{"encoder_channel_attention": "se", "label_smoothing": 0.05, "decoder_activation": "gelu", "decoder_mlp_ratio": 6, "decoder_qk_norm": false, "lr": 0.023, "orthogonalizer": "newton_schulz_5", "steps": 8900}
Rows from block 2 of the text decoder, named by matrix and row number. Each number is 500 + 50 x the weight over its row's rms, rounded and kept within 0 to 999. All counts start at 0. Numbers have three digits each. After the name is the row's rms in percent of the matrix's.
# q: attention query (decoder.blocks.2.attn.q.weight, 128x128), inputs 0-127
q.7 088:520476512458511438546510379554575554478520438562476540529476496454556502497627508488509486452448488522602469500602540469547524520570480443506444410499534540452469651449486513490484502422427465607571467461390457448485492579520509496505516501524505482514512507499554497488495429465502513575453526450441488565503491489591495413523473574607569497504558375517435443455533532494450452573497
q.8 101:488466462410498455460473505493566440551513516380448564433508377557522617422523495506531523487511492506545495569424526525397544515464505506400336410493507480557500560508531513521637522554513605470525555559532510419490457444406480526511475487455505504581557576544500467526459552581400507556473569468463497489482438503485526478492465472507531483520518522526552563433514508514530456529529
q.9 105:433514494436454482593520494553402487460527583440590544541570409556508520464523510553533455501583576563426545469482553451439599527518532512447510541574478576519470514537454530471440540526471464477549448476551345510509459512527456474472498516569463482484445430474437557441484422556543541478468406570564471505605415571538444413487563441460513506458539525450479537476480472461564513458487
q.10 112:524467562563527521591506371488415546574476451552556575418458480515596543498404529486480433496494502486459519513451403458468496516504451528391559470430576486557561583507508477406526478481512384554460489516468533516523410491509549563475481554592423539433527584477441439493553473416463517469580572501482522438457462531502559415493508515501547435476558553537579510503506477495516552545491
q.11 102:513545454544540545451573537493489501587539415454472526505427518547486490634566468504444467523409509458493375564486509550480590524563517509536501465414414528444503453491481510451572497488489414532529457498473390444473476564515340443461518591530448457559502433515442527530539559529496499564554464532523443560539538532465454567467500566551443551534524460413553460499488472557478587489520
q.12 107:513504434460421619465569451438499523588488464529486476465550536506499544565543531538524417486479488418490458470566387572606505493525507538416484610492509496483449515541554437480550517443520570530456500529490509476455495607440618457558490599401479452482530484518490564468504377457533467435515530517478514449562518393484572449487425499518471493495594454484571477573493516439499467460502
q.13 102:513520437561490500564539535450377517500424532526476473554477526436385531404508528547478558493498478506539411420495486546531545427541593539519511579504583425472383584465457529533571484527456561612537532522464484392520516491592482550564391470528444511515524520495472504496501490420505419455496476558468459476564540492513572541435486485464549495484392515509475464474457556430421512551449
q.14 102:451472578451546518506496468440464508548514511511448520474500522512448528464535510499582449421462544471431439464428473484561544557513463513512435531482527505400545510459585522468491540423439596433465468523532536586401662526415444575430516535495477489449465424494512445555442600448496459408534524551501432497507509502449531550473548437478482481522545517494483412527574519528436641536569
q.15 103:482451525516572448486525507532463427525433394536467532471377419430455528534482537494446525563515466522528498574422568478488491506574496456571428603423486585633596520493416532503479525451549524448432428474497582462538537545527511550550546535484464535519563489459508525514498468579541439434543430436399532477458434533526531540549561478455482425474440478510552557516506559601513465507469
q.16 109:595456513480448554417538526453561478529545561442440555517440478454519424530489519523520546404498395433520607457587440482517524499466423515637501501477563472530503560464573534528454617542550419495573565512506444387456544515416551470469454444582438474467458533540435503536437504562449497431465477545547524566539480497494537538548498531443550515507546443522471461526534414465539532461515
q.17 097:384430527533403424532431461512490489521532559424496473516481548497495467430504493481459540602454497365544527432524450496586511506400536514383501494492539497446520495444508509476574517598470495497541514406512520465500523497462495478526439463503505475452540489447581518558460565565517597406497482607484469411523507478428502552480497542476447635490469527535529571507517569541526441602552
q.18 091:596535439536471508536452499399389479553446496557478513465406548499501449461503509544546437622529440442608557522471412531448497481443521501524454469485462403539541464508495514481499521491534461508508457437436439534493499565549501551523464502431435473543588535466492467495587520518573582517535422549515557433530490565498523398499544501563469384605473500498409554489454591568471456519477
q.19 095:490452463478555562523497510554541599518539591516411554494594460530565555407465501466414561470516583460455491454372437507490450493480507518483556524554514465572467539517487496524430515537517510481517488476492599498504466493541527446551519555568456528466422596488519516419643495548429461444431477468354540535493460508497543526482457577445498543498526531492499481593413534545435504403490
q.20 111:506474460502494467444458522529475509485490566428508445513419501555514539502442632648494476464482506484482477483463449547548498458367474525503490473563524535537534501473478431490587443539497569579527597535595533490518448443452566534513525563429497541591486488459463443415471482415473455446478425644497556479574472452437567450531564598542536444501497465484412544517533497531455486489512
q.21 099:481522464516451411554432502463520471506424494465523447590426470487496500490582512519445578566395541406522432462513551537535458545495475509499485422500575438530422482528573455485422466467459461469501440554603423488519481493509524543494392525568555495544508527526507543424372520425498523512519519585556558520516416554622400518453497563449475525447542481433596511495484573553495500519527
q.22 098:595492550500519456486412461501538533605607455493499455545471399482488563445481446474548511572467453503481550449538517516478453576539518487500401498535519537432525504520513535535509412541529491430578481466513384470566510431577497486426483508558576555546542507541536500486505392444485495540567437423379426522412384495415495570458532461515465511559532541493565464546439477503515566470518
q.23 093:497462470388490508558550502534525572439486483515519555470481589457507519544459497441602513505496479549503483549421442489456544548398601523507574585473437546530546531489417457535505534471439520494401503487416408453534555580481472469439442506570586533498510536541519531542474446384497514542571558510531509574526440492381514403474536561498497565467512506537552488552410451434509599511478
q.24 108:555532510599472493547546520532478427539480527533486457428487471484561612592539409458497535562523523484463470489470547376506572379405434533433496494467426551592476468519480493560463470515458490497438575500549594557419572475492469435507608397484468526486452507561543462484497605502469484540524491478520534508524547430414549582575540512487535494531468533410495446540541528507535535463435
q.25 106:404550607545618510493551616543516432416458518425584591449509497490532586487570566568498546447498511572504481464510517516458445471485568471514483481534517414508565537468533490572586509418534489487506388514510465514526475496559493477451452482550471448475417555531547501526488432457448526415590478518439483602490497476524422521387428469484572510515515468505435491491545514544545448531416
q.26 104:493510522468456512476475571488435491578381445449508432517532495489490447507496457537419457558441456564507444499490475507500380576493544518528607493538372492553477517510489493567491547469477507473509496514571510414554487550465586519546521490546436504437571431548578466537581440435476463497477483454388470570532472494458472547545505425494435539554591498470528491629473539477550536376583
q.27 094:501535544419462516485427390441439492475434446536456515547520439469518343534542603531506489497555530492470533457422531544487405442448411485470446416566529486466525421525512516554553595492507500496532485550500478555399512506488486427478539491489479512488571504545510454557541425553522526609489563519520514602462464530556429426509595614444468498526497504535487462539535520467529512377493
q.28 097:534459517427581530506492510431478436450525567514419427425530441446515555558520459475528520479513505521480441415468506492549432473456444488589451478419511492474438412520548457534544443448523549539571467486584452479461507490532546530500486526497567426532446475579392516507481440558593560417456555502556518493427531436516576576453538459442451492427494586575543447517510553613497574565569
q.29 091:471444573630487605582566481542544441506543554389402473540429526475560485478468476529583435502466529583583447490469484376459523478475418490419452545566471581560476462561607487494513532473507550430501558430528511444464556457452435508524525466471498469526502519483490443500494499470501434449542530447461435567530468520458459529458491583499602449518472447622502536543514518450530502498517
q.30 108:491428516446485432470405474475542399636507475483530490425519510484497523488430508453467546472487408528497407529499555554549520484522517507524542493581551501494482499509446495470475528491517478563415515535559351462512468535507473495544570542488557546501503520445532420487533469438599500439560489475567522442525503529634429367512544429474459437585541555496452521470636525478488482540427
q.31 091:460585443502480578399435500454402519457473509455509595532468498584555506498516550488454546485554453432340548548468554585502450493526458421431569559596458510512493511476478531503473538543611513584510490591483524465430443458477534479426529489500510485471488388588422507532491557492563519517520490458553537488576447548525374473435510537530534450533537491482513517458520544479468580460543
q.32 105:604426569477563501499559565450408592550558626484398543529503479523545530562557452447488516521557522477468435508474434435474545516531505470511491479508536508510413469478412492560588557522488388503531556455403548538536526490524467422490429498521506592458452424434478536457623465515470466419454437435515518530526415522576456500531415503456512497446543482480520531581472542494453463474521
q.33 084:503524504520541442439519629561485515455506554416440570550469448541535466622572396594484511481540486482493553481554579501529493504525458501482546422586475543609519545528462422510553524604470529544501457452387494465518448511435483483447499504470519508460573568496480367530564564479482424456552442524486510525441457355549470475539545472442524459465498523490415498499507534505537484556477
q.34 106:494488491520611522485562386547408523547536413567560542479513471473412523481430509486500503538554440446602386459580585549591462503505549425521537471439557509546535560499439514562544482430466443553570534550496445510472447529478456429525533495491491391515458553547439487429502553484463498485427569472465506475535466489567534474466572500544581465428551503492465348492528506496531555488495
q.35 086:559581470526424510486483519542472583513433429500478456473544431514517461491496447516541387540480472573476406491585414548480547507554522470403461553423552527447573575437457466589555535477490450543418534578546481509536515475487554496497448525520389490488505571506530492495414484514457499539482610533506506541480478571506665530505466428545438495527551451411483447479582513468483580501541
q.36 099:554483483508514471500531486577535557392513505536572550376552455509558448491512533545440449523530489474525402490541473483566508496473471401524473605486569544585488551540487472464466480568503458515441435488487524447483550464442498564479466654462570409515563610522498499549582462490515453434510553492502497579567490584366436506457514536461464406527586458511520458499464449520466498461474
q.37 095:595484497519620517502583553508405555486519594459573464467487565463511534544508440490431410469500488489448512399482453653495481495515546466534472553552459544478619550539553493459528476546520519426551437386457579484466572489462565445389497471476450501558494474471519371499490573543449522499440459491564515507481422552497521513546487475478547460548495483488453573506506443440452452525472
q.38 105:479451428454467556483508499519512469526472484547517595619497447562450495416499443508482581525547443552510521450591573533469569510418362528415416412507461531539490533473508506492484480566507508572525533529560442521503571597492464400464602450491497534508638460525501524511465430498551479499456577519495481496478466527514550440584502431479491526483454531532484432513529522611511381524456
q.39 102:510492509531487596465458487452548543474543470559490520464522439443558496553522486550513544423399497549575461420503489590571413518518520467467403490523561523518412491454557429533470520500466473442483446465590634526475488583459556445493543514558435479474501454574453521533506462531538513573459504461487510487478502539563534422448471585477446516516637450443432466362476593514512435552501
q.40 103:472583449502536489411456598545533481410439574505462527407529473522513548438499522483541456424586497533430518488434478442429571491542477495530471512495492554517480519535500518518578528530450534450532533621558411413523525539393609501570473590514478640445506499467479531566496547526467410555523447397488540471523516522540426413480453465460426458531478485567541514535526569470498478488499
q.41 098:424391472469446462587583476578444428504461479476459519445417485567481532531472477516400429510530532485485506445533494536539551458406504433434567538547506523517517620491469471497461489485487539481521579500431522446495507565416540528563555510509454466471560473494420568446497530581579541579475484517526524603579646502547585513495492497512389585509511443508526446463439477511527563484485
q.42 087:448512408481456477538549531513554531478471391591459448534397467523537571462488476465545432581469410482498596519542539543399504511498524557461458434507476481500497469496460467584506422599614403488467400466482535514505482445564516556492453544416473521538499495531490543491600469507434517504442560583588528519526560558450570531556520534456451461502549482524450627497446507448520457525461
q.43 103:445542500488564471555435500447394475465564435484518521554488567496523545505531496476521562531439557636436553527440437486514440563503489544544492533490478474494516439566512537490501484463575611512468557575519419550481453495478553406540586525433507524463427501520533528541524450508428525487430500558478475455479550446429484441564573544551422486498564447537485500596454503552389419360511
q.44 104:532578495456534461512578453453580482477485604453521448471591480453490538506531499486495543457525402487462525517541518518558482494423422486483444483557519574510452422541525473609577491638490521481509530556544510541533464427469450537481418540496500541435496535529336494452479502598476429469481621473500448460487523446575445492563507503485536454523467472479607533534478488450596459477593
q.45 105:550503559469497450531516414620438474526565483541576529480537504494503541539518490456518440483477433554474596422456371523491478498547570539519530470589541505541513429445646538474522490509455585472536436473567497450523477504463461550541546455455575490544483589487447575475538516485497515581504490421504450493593511527449494523481440554456447482462471523497400358529445451464409449560497
q.46 093:537407496505473501518465514440473531577465485504492533495569498492414389430415488533563493509441459594544647474437545635554481514514637494479477571553538526509467510531486499502494518472442418504518520509548543511529511455454508526492451443522498508472449523413520581626530522467453471427476551497535477499588487506412456490461490431521496569404554533545555509585517487405493464557424
q.47 102:518501497581557581439506430432453447464522533499571482516500478513564401557529553433532432560456527537485509529577524457547423517593511552485508575484449567500425407484483501469445547523461463534460502446458474513590461521414545548430511566488488515432463422392515606540636520469464515613420472496493442611529497473489476513519516521576542458424492515538570458510432506489511443530489
q.48 098:546452571570494467480386498465503438503508473484529576537526477459464459449449427453546534472556503539516498403499558444485522483502466462531610550485366467469506504528491497493506663579529405502492507439537472477481557495482499496508422520557457505430587467506405583536491476363506466430534546553400483526593554461557450510549482466553539522602510437524522501495567474518524524528436
q.49 109:480546459446466506555525521513545491467446480478538443418664516538475491475512494577600494484488471530517426595506463414358528541520491496481554439465486582480522443515552524536498553518548525469449546496501481519501487399585498537527475478505371414499423523494500489512501499535476496484435479511461592569452477575445557426419525523473457558406583461497526446562530459543504404604521
q.50 107:500460518475564466485462529474478530502521533564546478514500499559535535465494452580490502507422499484490535453574496561476504450475588470537518566557411384492480505490533536505483468551491465575481459444595609481532500538567449457530541468554532519439499500549457598509446422456520458448480429590492589428565479569457456546602559526515370487459417541449404426405535497389555496522477
q.51 100:424512446435453400446474501551593569595411461506514479501409591499495510504561492467477568510480400518435424502494425520536447558501466475471519474473478488463509428542527533471584539392523554448570521522524514513495527569450550456445469548556479476500441467588532501544578527542532433453557499464566500466614458590490406481563452540487476621494451436487530573521544479564506459486439
q.52 097:508590472439491380553516509550496513501501558520452459429561532535554454520501517535488553483574394435482498459536521597542502507541432533560602462481453492464522568508359545473481528473425498471417444411425522535521475548465581514518529507490476609485465413570541491458505542552483566422477555434487481577535514555493508551422516569480484464460526381440448582507503531533405496505471
q.53 104:475505526555383534536518555461531480549503550559520446436466537459507429430531528497506481538507512519517433434523390507453511522492439569526513444500553497452510465514444518607550542518512494484488486404553563489485603526414466466406426496516514453586466542455611510525524568412557454421514427470456500467552457480433568612572578438633557496460520464471553541476476464559495465465536
q.54 096:486482474589453548489458521504487501445535461411534528460487449602509549541602552430579467492486495411505459531434484476484526653441501529533479539466463566492483420502534491556561564466501444509539500464395489485518589519513431424446427475495525492533553525428408577421575472517408475567510506441431532520505526534488483458504520515402602503456587503498595546424458420515512524485540
q.55 108:504445508498352454539529494531582524490515519420533492503523528528458632518535510487477589553456528465553476487516495441537458559513594492475506458639508499489568480487539454423491442453456462527444437502552447478556564416522504547514448581489528524550449474548508476520498475478436518573354384501502538425500436594558529548531553556501436550401502460449463489486569525488543497516415
q.56 095:428466449451403435465484515473499488528561483563454522427511582514520419516513403542600504540467511549516463471543488481466495586520535533489478481477485455610527497596507529521500452523460538553488512531438501464569559478558388503509547396433452456452497505483517509505569477345503592533453564516451542441467584588537532483484465427553403546480501597495610425488493492466503541529555
q.57 105:479475455662564409461522428477481509449454419546605531360505481522457484565537479556561484500532523515525565568567537490458482456422502578439508468494476479525584412512544501435535515468469488482505577555543514538486471565445389483635536574561428546512475464518484483477540516553488494474477556549474506440469524438492461393562461487503474506560536453598528504454486446482430507462465
q.58 102:436493572408478511464561516539420491535543495525508513515477503488570546556510487474509520422502471469610484509463437553545504570549504498502594536530532461561458429546464518525374577626472451553514568515546430410539453503456475455523524509523525535466568333485544481520461401470662484492535468516536480473482472524441398444453474435541407479523503517524547530532440509500523456468484
q.59 095:445448514584527479515467485527581500501540519466492468478484541424436434521466447493525539501585483496626586505428455362520511510555511416476487480517483436577481591381532483441464530517461397486555564560608499518501520511479506412510550541410548424498469434572581464604558545453467573507504478451471472497559518475431533469515492506545537402416531479458513533474527484519497562466429
q.60 109:605373487416575506474595473441478575539502521543497439486526562456556479510400545519510475537553467545511424568519527464492537489497419435485512449523505345501560504443492486538532447445548534491461515506483515465485576529455473531574512477500453564519483423406422602549426562558515545525477567552568565566522560519455454480514414478399466531476540512495507521452488518466497470520377
q.61 100:569468566502497450502498549455562475523430419526516480498489494546479405537505529626514459503526500495457532437493511497488498487495523557467627463464382460569560557525444478524516581515597440460476401466531459420605381504531599648509588540482525498534505502486432499566515504472425495416509470520520536434505484464539435479489525470486485494484459510415585481499525558472413473564436
q.62 096:491480503482534561387508514528550493518498551464534466459487482521558476469434442592549559431554479474447484544478498559487496515536541487527541513600542516514524437450505534548527495557439464582467435402526469445442531457502431404597539606512525395630501440475527473503471549386497570454483484457484521504477462495630444495482548447460398477531514516641501440454468537481431523540516
q.63 097:546540516518517558541556560535581351554498497531481502431393506495493441376439599492494536529516547457528490429485484456566480399497551509510518429449571490543454432448613441530544478578465495494452514474475564415532484401434528604533517502466501543471555522453487490375448537497547522497444564498483569469528469482492488490527506585432502595521523503567432525529504475478566498549563
q.64 104:603585547466431535580507498498443568569515519524441455448503564512541507545459484434531509573478497398563407529560533576487511452451402498489537573554520533540506515700504484460530430488550493394474549475538512565535521422425436517501556529519464498443483443462581460540512444468434497454498429530554471384502483520453502461540452544455486438471496481502560484491460524589536500466494
q.65 106:525575437485632487539605467605508518362455531397463618455559527488583513555495625537442545447483503465594459498565499480503533407463515473530485534482492439527500532487484473516430551513530435501505592515500570442494518508509501522553527486536538487498434527416477457522474485425549561506394528475423491489553432505419449435510493442487486394495486565511548418507498457475516546488515
q.66 102:468430440524536562560399534492565542477391455534530510487479576498550531539550512536475406468507532517512446543493422503528546500530495559564418552537395518475493451442477473483616530572527452500507501564395561564567445542497482408490512515461573506479561463526509535451483542509506505462518536417558445562360529446602417361459446560417485501505512509524473508478516540559526520516513
q.67 095:433485441556514468534464541493363401554562518512488611485527476511551569500476555552487397447448547464472528538476499485515447557552574460406534553571442493510419451498560470514528535494464568514523551486541593457484537557449458440541563525475507554551438496428464493436574544598526548476443448436430482536515480491509509471504508457417488581492503471561383584450532553486464571434562
q.68 095:512528449569444430589547475464522513588475509511538448535554549498490528568507473408472520524572490420490440554531587483596537455514494552478491487587566409494511596486512466429483482582424393583484461552491535563503463494439402538414519436442503552465435455525579426486436508482463409534543523513450487445523512493543566475573493533494522389544533565493529426516485409530469576479509
q.69 097:514615404478443446571445529514592532464526550430553472590528497536483597513524476516501459562495446490550606446500572521494566457482475507496558490398476547554475523503427563620443497444499506531473435561540523489437474562397405547485433532506509352399464545488498517551483589530458492454473538511541457477508524498549506490518485438480469463487507493562426464426465511462484507515613
q.70 103:391549590550417541510515461547537519515540464493490514466432467547529535468460422523465511584504417515571669511519483526438471536481492513482495581508523467456519559503438440540467589485530540402436458617448403407474523509496486477546511547531404531465479455610516493529473533469404466474539465598567409516500439499469539475464490504460562491505501557593467491529536546535529511419457
q.71 091:538591471479461515477420534540463563514482534472540469560437599585521437521429438515383536494497589407537511532530569551502485406439552533420450432522490458477471443399510470557411584514484380420555476532439468449476470516498511550558571481464516525539516453506613527497429442538510438489478526583561555497535518546509523502440471533498550531485496451473519482606491506539587578475511
q.72 103:534461488574646473528467477534556491462520421532552468545468472453525537495411592516482556432476507605493543542444593581527519457460457465463571474546490544487570609475531413460519414586494422527477553462525472476425527427424474457476476421520427522479441469515453481648474491570513516455443457528479463546442543521537488503524560483530448525514459548554562518456381478468514517542485
q.73 108:537466529460524557454506420550528463557489578539544577481506495476544451438448606495480421500505512492515539526556463439498449493437506572463451616554542453547424453565607588537478455536492542514489464454506487459466463541385539478525447416513516560452460469407489493472489550461443512635619549591543579482445516518446450409496432441537589549498453510455534538492501489460537519480466
q.74 105:508437550497461520514521511463546507487493437508484436484397491459439532449535522532489457502500518517444504503610432433517403542554467521548495546440488570618494577588471529490381562453488456436455529479431504490456422528485533542504525446483460569564467614540416581410576500517498471573454417402485481524535583487463538510548469443513461539486414425526604495550483566507488420536510
q.75 101:513542483547473600503477458494475452562483518502467496494502473604473571519515551540560455496426509482549490478479389520504492428469519580512503439504504501430372539517520539454515484554560478537434657495532480393551466448576502493536444506499455510430507555550572616504412571485619434481408530495436467507491536545475558503507452519479479489485448500416393482606500585456498474528493
q.76 105:546476425529472408476536536559560499475543462495476467586417540426498436519569456568515486529572511517479544455497441565596518435410402396518476336517476512534460511549489489446615614542446499502517471563467573414454515480567496517509529557582490487476477564479457482474470467538463555496505485476482493424528481429486435537474462507518535526522509459533506553383591513460477510606482
q.77 109:576560560612496524475508470521552417444535456525582517485475489515508507481468427512473438563490556441467534472483478561461488563471462504549516524473422594484555531455536520513449432449474519557544419467537487522446533436509374496567535499534478421532501386419473417469549423536415539401530469556467577508598522486551554451473543521473553471557434588570420567515498531447591514519522
q.78 098:498564568472479369590624512543491540533556567508486513477488430512501470541515530475436461494429535557543516445524487404524489574466460481489544380528388440557506532465407449477453506517550497489533485464470515488480520450476446537439535492475449522426482546554468527517544546392531456453572510493479490427442428467432432536489544554537581445556564537507531530521564660498495468588511
q.79 097:466468494508558438480462515459542581459489562493565626439547544466493448499511484528479542428549583401481526384549523587491546573606545499527590471424474497485497454473509480449544517507451534510490546450537600528596489520492494464476586425421494482476514410460512588454491437417455474529603462562482473452504438476540487466489527449495531468476483622558465535530501439456497399538563
q.80 099:460474502438521440497507539454521435496512540437494541532484415546543540511554535452451449547616511453455446536485515547466568480476469500478571608485575394455471525508402517433447492503528554559410510477567473532494535391531592500553494505645376466474472448480560445465522467512608538512500537542536482496545522508480435487549454484464514547476453527460449550439555500390585572556529
q.81 096:446554471432570441414529510504521496620484481470379481540586494500570451433509469520561575473515518571516507517470532553565448512462451594461522471535583557435380506481543454530447381441527555514442508414498481443469479486548548542517425506433487596553602503533503451506446490550393531472466483524537537510415568458447540540513487559483526454479507427468513456478508541499447522562593
q.82 093:463518517533534499573560482516516490635469524488482489610498475447513457543508433501505474494503538462478473391512380497589477511439455517503510520507528434459544472548544420536375540599456500504499539448551485465440539512398480493512455473551486475532446543480560506512520554588503408469524624584499449521488566564602459351490571454553576565520481459439496482569522456506502526515505
q.83 094:476451468495524561484410496437525503473504485477461467493500628526446552496457538445435508502496518490647534564513529487423548497449473425594529397480501595586490528539512573496521509479553521502495543514490453412545484432528543449526432464468511574458549452572542422430609397504513457535385461446483472511523530523518516578452541566504431498470540465524533561585486514455384551511447
q.84 097:446546568406533532473509463456499590483386562428537578445517516483547525480531537425532433491505494549527503475475436477479450465449585549458567503504487529631433480488459533474545538546484546572455471444485499426461533463427493544433478428473517544485515404586430517526476467488461510415568569555456442543455426489630580529525515464587498418419518511511553517529485388514500510556480
q.85 102:421487501463433455528495383496449548453506524394509398480473534585527510513489463514460611517516496494517541575500489612439495550503517557559394570510522438549514529421527594493399466598462505519490554588535565494540509497521522445500575443458479456476548465550441491524487523566488402543453583463419537494529479476539479467462524632559520444443539524505438498531435510510447467573445
q.86 093:560539562509468472366561527423525498525509483543557506546523538520594587442550342565496424585550503504620475447545524500514523485515533565449496455473436484473507536491472508504415594501495442443561536519421451453512526580575456467483571536493510546524447499428421561428429410500480461520491582501502485439443476540588490547490441505495458513467463561519515502526530473449524587538416
q.87 100:473519565494503388463572487475519442592440567440485452478485515570435498442422470526494420417519481428424541401497583526581516514558598522476484498522480463467547501554518573550460536461570469527474515548524532422539542469439528577451534462552522452485435427526545520572480471550472526522551496456577477482454473473613506510477513539404435479557446440515537541573479478551463481654440
q.88 106:547503460500448519495512456491488556514500458542526380465461464546480458540603456456442597519533528472438496512432499436391513514465547481463480509539536529452622530443589408550434437446552410488486508437489488418484490491532414586542480454497552585493470537505533554531506533440552401497446566426452516511501520534483433475502612508438439501501460477512503607586544554572555553422481
q.89 101:497514512536579512487591517517471415552502395427521446507561524464610548428510594449525489513473483474476464501440473492544517584517390516549469420485492572495601521496444378438555432475484491544573480497536544549520476508483543512458559511497635520506524519479473459481494543448519452476560469413465483477452520445542442507463587451475535516439444556620480615465569471531409522459475
q.90 096:454557533496428466502572486516466424547531455552528484453416525529461521472516549429430436527472461476441518484548465506495568448548450488468562462512484435453442433586445481505563578473482560547536612497396399462485574439465494478458571677550486541506484574461558490475556503472441485546477538488540472566505446420446473528476538456405444525499529507460471575562489439524471595495578
q.91 091:496500533392571460575499467508553455503524461518469534497562544502450481552501449515511541514557527447430458541450617548494472517500445503503478529449511566456449402503579494430517519467561493515485508448482585547561461527598416487573535494443449588568382494562466478638562568481553459511443500505547502448473418444509530389504430521501544466509519496537453569487402614446451489475471
q.92 091:470468484551507541485497571533531469410446468531519537439450515461498564532464501409560461458479533467498499558390476601488517463516422510535497572529550456483480567508482549547536495459556428554483540482487505492422442482533561536472502553635550571458481458434433606471375466636441421523473516504453432514528422495536585501538507495468612473496491381497549491541432454459523512551483
q.93 094:416538532473540413513455402553431487477469474456529478426487491627501503415449541498575484581484560450536477540514487527440529457504560525428399493457551501554465491541474471530569521541540414489498426523472524569467569474497528470577524611583560479532455443522389482558538451492430487493414523464515491531480557518420445572531632474479549504516598455440543523436553509523480530452452
q.94 109:498500473462537511490544460565470548506508608560571566460592476507415568418500474541483497458578474527438485504482485502488441510448477539463526416534516492520489572578465543477471577530424518535547471437538610543471514491482497446400361511557463394450481477428500514492447501492545557515421496547619484511434560462477613463529430481544562508534485458601561404542482454446441515509488
q.95 095:529488512430511549536507427548554532515449494469535525537500528490512432479556509524526403445441461572433532579549571457555509481510462573493485420382504513566476446438617489492549555459572536578606426451461478469427472450457525523496429472529497568492535459513499370452554520554528474436447522377399541435569540523550558521545543448481491486470555500446522494537510415521544503471410
q.96 097:534493517481515527553541556492463539514527479522487467545470519479525498434484468471500588523496473516520521597481614493489420492502402537544500501578536566544463407498565467449481600436471517463498552382529519573550534597545515480525488479458610461529540500507432425503467440503363464549579531445484567559453551549548499541570407525516455487520382446447536561535394525554523443472434
q.97 097:431495558525442510506479574493460489451442417487500451529470563415576455438480497447422536481527488472525464595509432501478466558488520536569514438587518578440521562425480519531583503528530541499522507586425509463477532395528584552426538511439491501520503560515558537472566400503462484431539417545620413537461445494603412491546531545498476483526592546486509555553483515377485475499489
q.98 097:428467545503477504519532567489439498515496505511587486548532481508510461520454448524550456536560698452526406476430498569434428471459550459470555510509518498460412595474463498454553570437437515516477471554537432525453401525478547502478494439545448499542548557585514431494506528525486540511552543521450600492471476488566427416539485455506534563604392457519374471486486475528477480572515
q.99 098:516562479459454475405418560494438469454504476622500489462544506570504527477468535540456456478450474485438583512481517538535442498617412591490429472443470474554521416529464445505470420483461508509515494445468558485612543580477476491478470543530469484521394541501490596520544521574498515569526517517533460404490584413428486467500395583518493527626441499558575523491524534543572476495454
q.100 092:519547552445547474485353542583548498575494565485549572473559585457499503448562548495520524477509460478555503398423459492540498486544536596517410593491506591391500531521414411553564472454482425535510438509464525464523476507443408496482523477468471560545487583594565509428462439516465505467529564437449550546492487450415455470561463490510548455486466520543566436471480509591502515556522
q.101 095:471576406540391435519506571469466509570555475465533459551584477461455458514461485494472530507497442539503561510537484540527431491483440536529569533524560436518499510510485546522631470533597453523542508532395480454449477529520466554406392497511475503507484483455546489517435470514648548429552465560484460489519431513413470438493426430501471638511538553442482575539477599458553537479525
q.102 094:393463465504574537619395509496488492567469516475464555512575493524612496590514513576551489441516455413489486590520435561382530457466517498459506464452470431464458472563442455479491515542513464373497574502530423468527541560485519477515611597512536495565508541571456489528471428535493491512520409471567533496505460531442522472511423587546524502450535496488572493447431520475500410436525
q.103 112:538522494539512512544478547526438491553416577443518492483506563432477488528518516419547469513458530471437551561494486520472471357498496481494470482539355468423495453580555563548455511521463572385588557560469446515520632560525469469497533515464479570506484577561471443525483441578472436519593511430377527503555579535508390446529474526449457447527486511516484456517526535522481558560483
q.104 103:480406434538513449523476518530482498523567497527495508515514500534451414468431540523409532494412539534521459548535550458546484508509594574533515593477519448582466509442444506558489458480548475533508516407504532570472409515561499444496502519438376569493526510465498393550467405593546478401582480553464482494451632528469546520531512525590473549526452461533534409526530506484514521427372
q.105 099:442477525550503515354560509533504514561461537519485448481445580530570471509460459461450483431496412455566472546564443453518506505469485468445467497435453444593522506483433593569482493561499465571567334557525579383545575420562470534523478569504525540487458476506556525468574475492584467513490519460524354501497513486443601527468486524477500502504463468465488477471486532553488448594506
q.106 099:453536548501476523534553469542441424496470458543613459471504520512459398481506446505514503503479456384594501538499527522462455407502471484590518425507396505501464474528532619561465482411464521625512492428478430427548523508584483445482470530578494459501462406560422539451563548465593522490504550422487465458595594417549572534514578523494505498507543584484501544479484547498517512525487
q.107 096:456494530513452428461526431449514513437539517539509489597468465582471455628385498392502564458485505506532519539549435510516494473394516496471412503491568479528518354487520474509393608556557429495504508524607531462541480521494493517472566559496476541499434526491398479518608564506515486593492526535525503429584447536491442526528465470490539501536390461524427533551496576491516505467526
q.108 099:445440523562472506496380609473552531507482550530455462519460432428471433471513568472511494489520508585513394465509619438495480657419524559537505495529407415496423488513523521497508572522472462536419486465523511431453454455544557589423492489533572521491479490582443484490435574512510475457457603466486491535457544493560429525503517465581502455493521570511522561427510548451560536454440
q.109 093:473601456524443488445537523377488571476474453493434478544414630534419417459526478518484499437491567506496475510543455457534563534587532521506520507599476526498584425493526558397459497539506485608494503418542500477516430596465487469517444456417556474413532419505532619462500545444488489443489446486423529541545488499559494515585458523567486511456485549581463454409460524468510502486503
q.110 084:485477477483423537497426425449562503477491488519441537399472528458554553562487528529478486488478380564562549527548482531583502527496320560579437550558500562506524463533492473537480496494430508467523484504498428512536547567600481490507436656457474517542439486482531480398471445486512486491569552458481486533500484445557532439499570465422464436504564473538488594472560486439464540589568
q.111 105:594553522549468483505432538522510554583466448541476518531439458531541498456447521402461525476568493465602517446491551497451460404475503453433561447530493497520460507470460456533542511507558566390439412444507435469536474537544494520511508529525465614486508453483467460610463597386501439468531482439556585551554586429511486484601452528489617503472511538500512452498511395522474550566444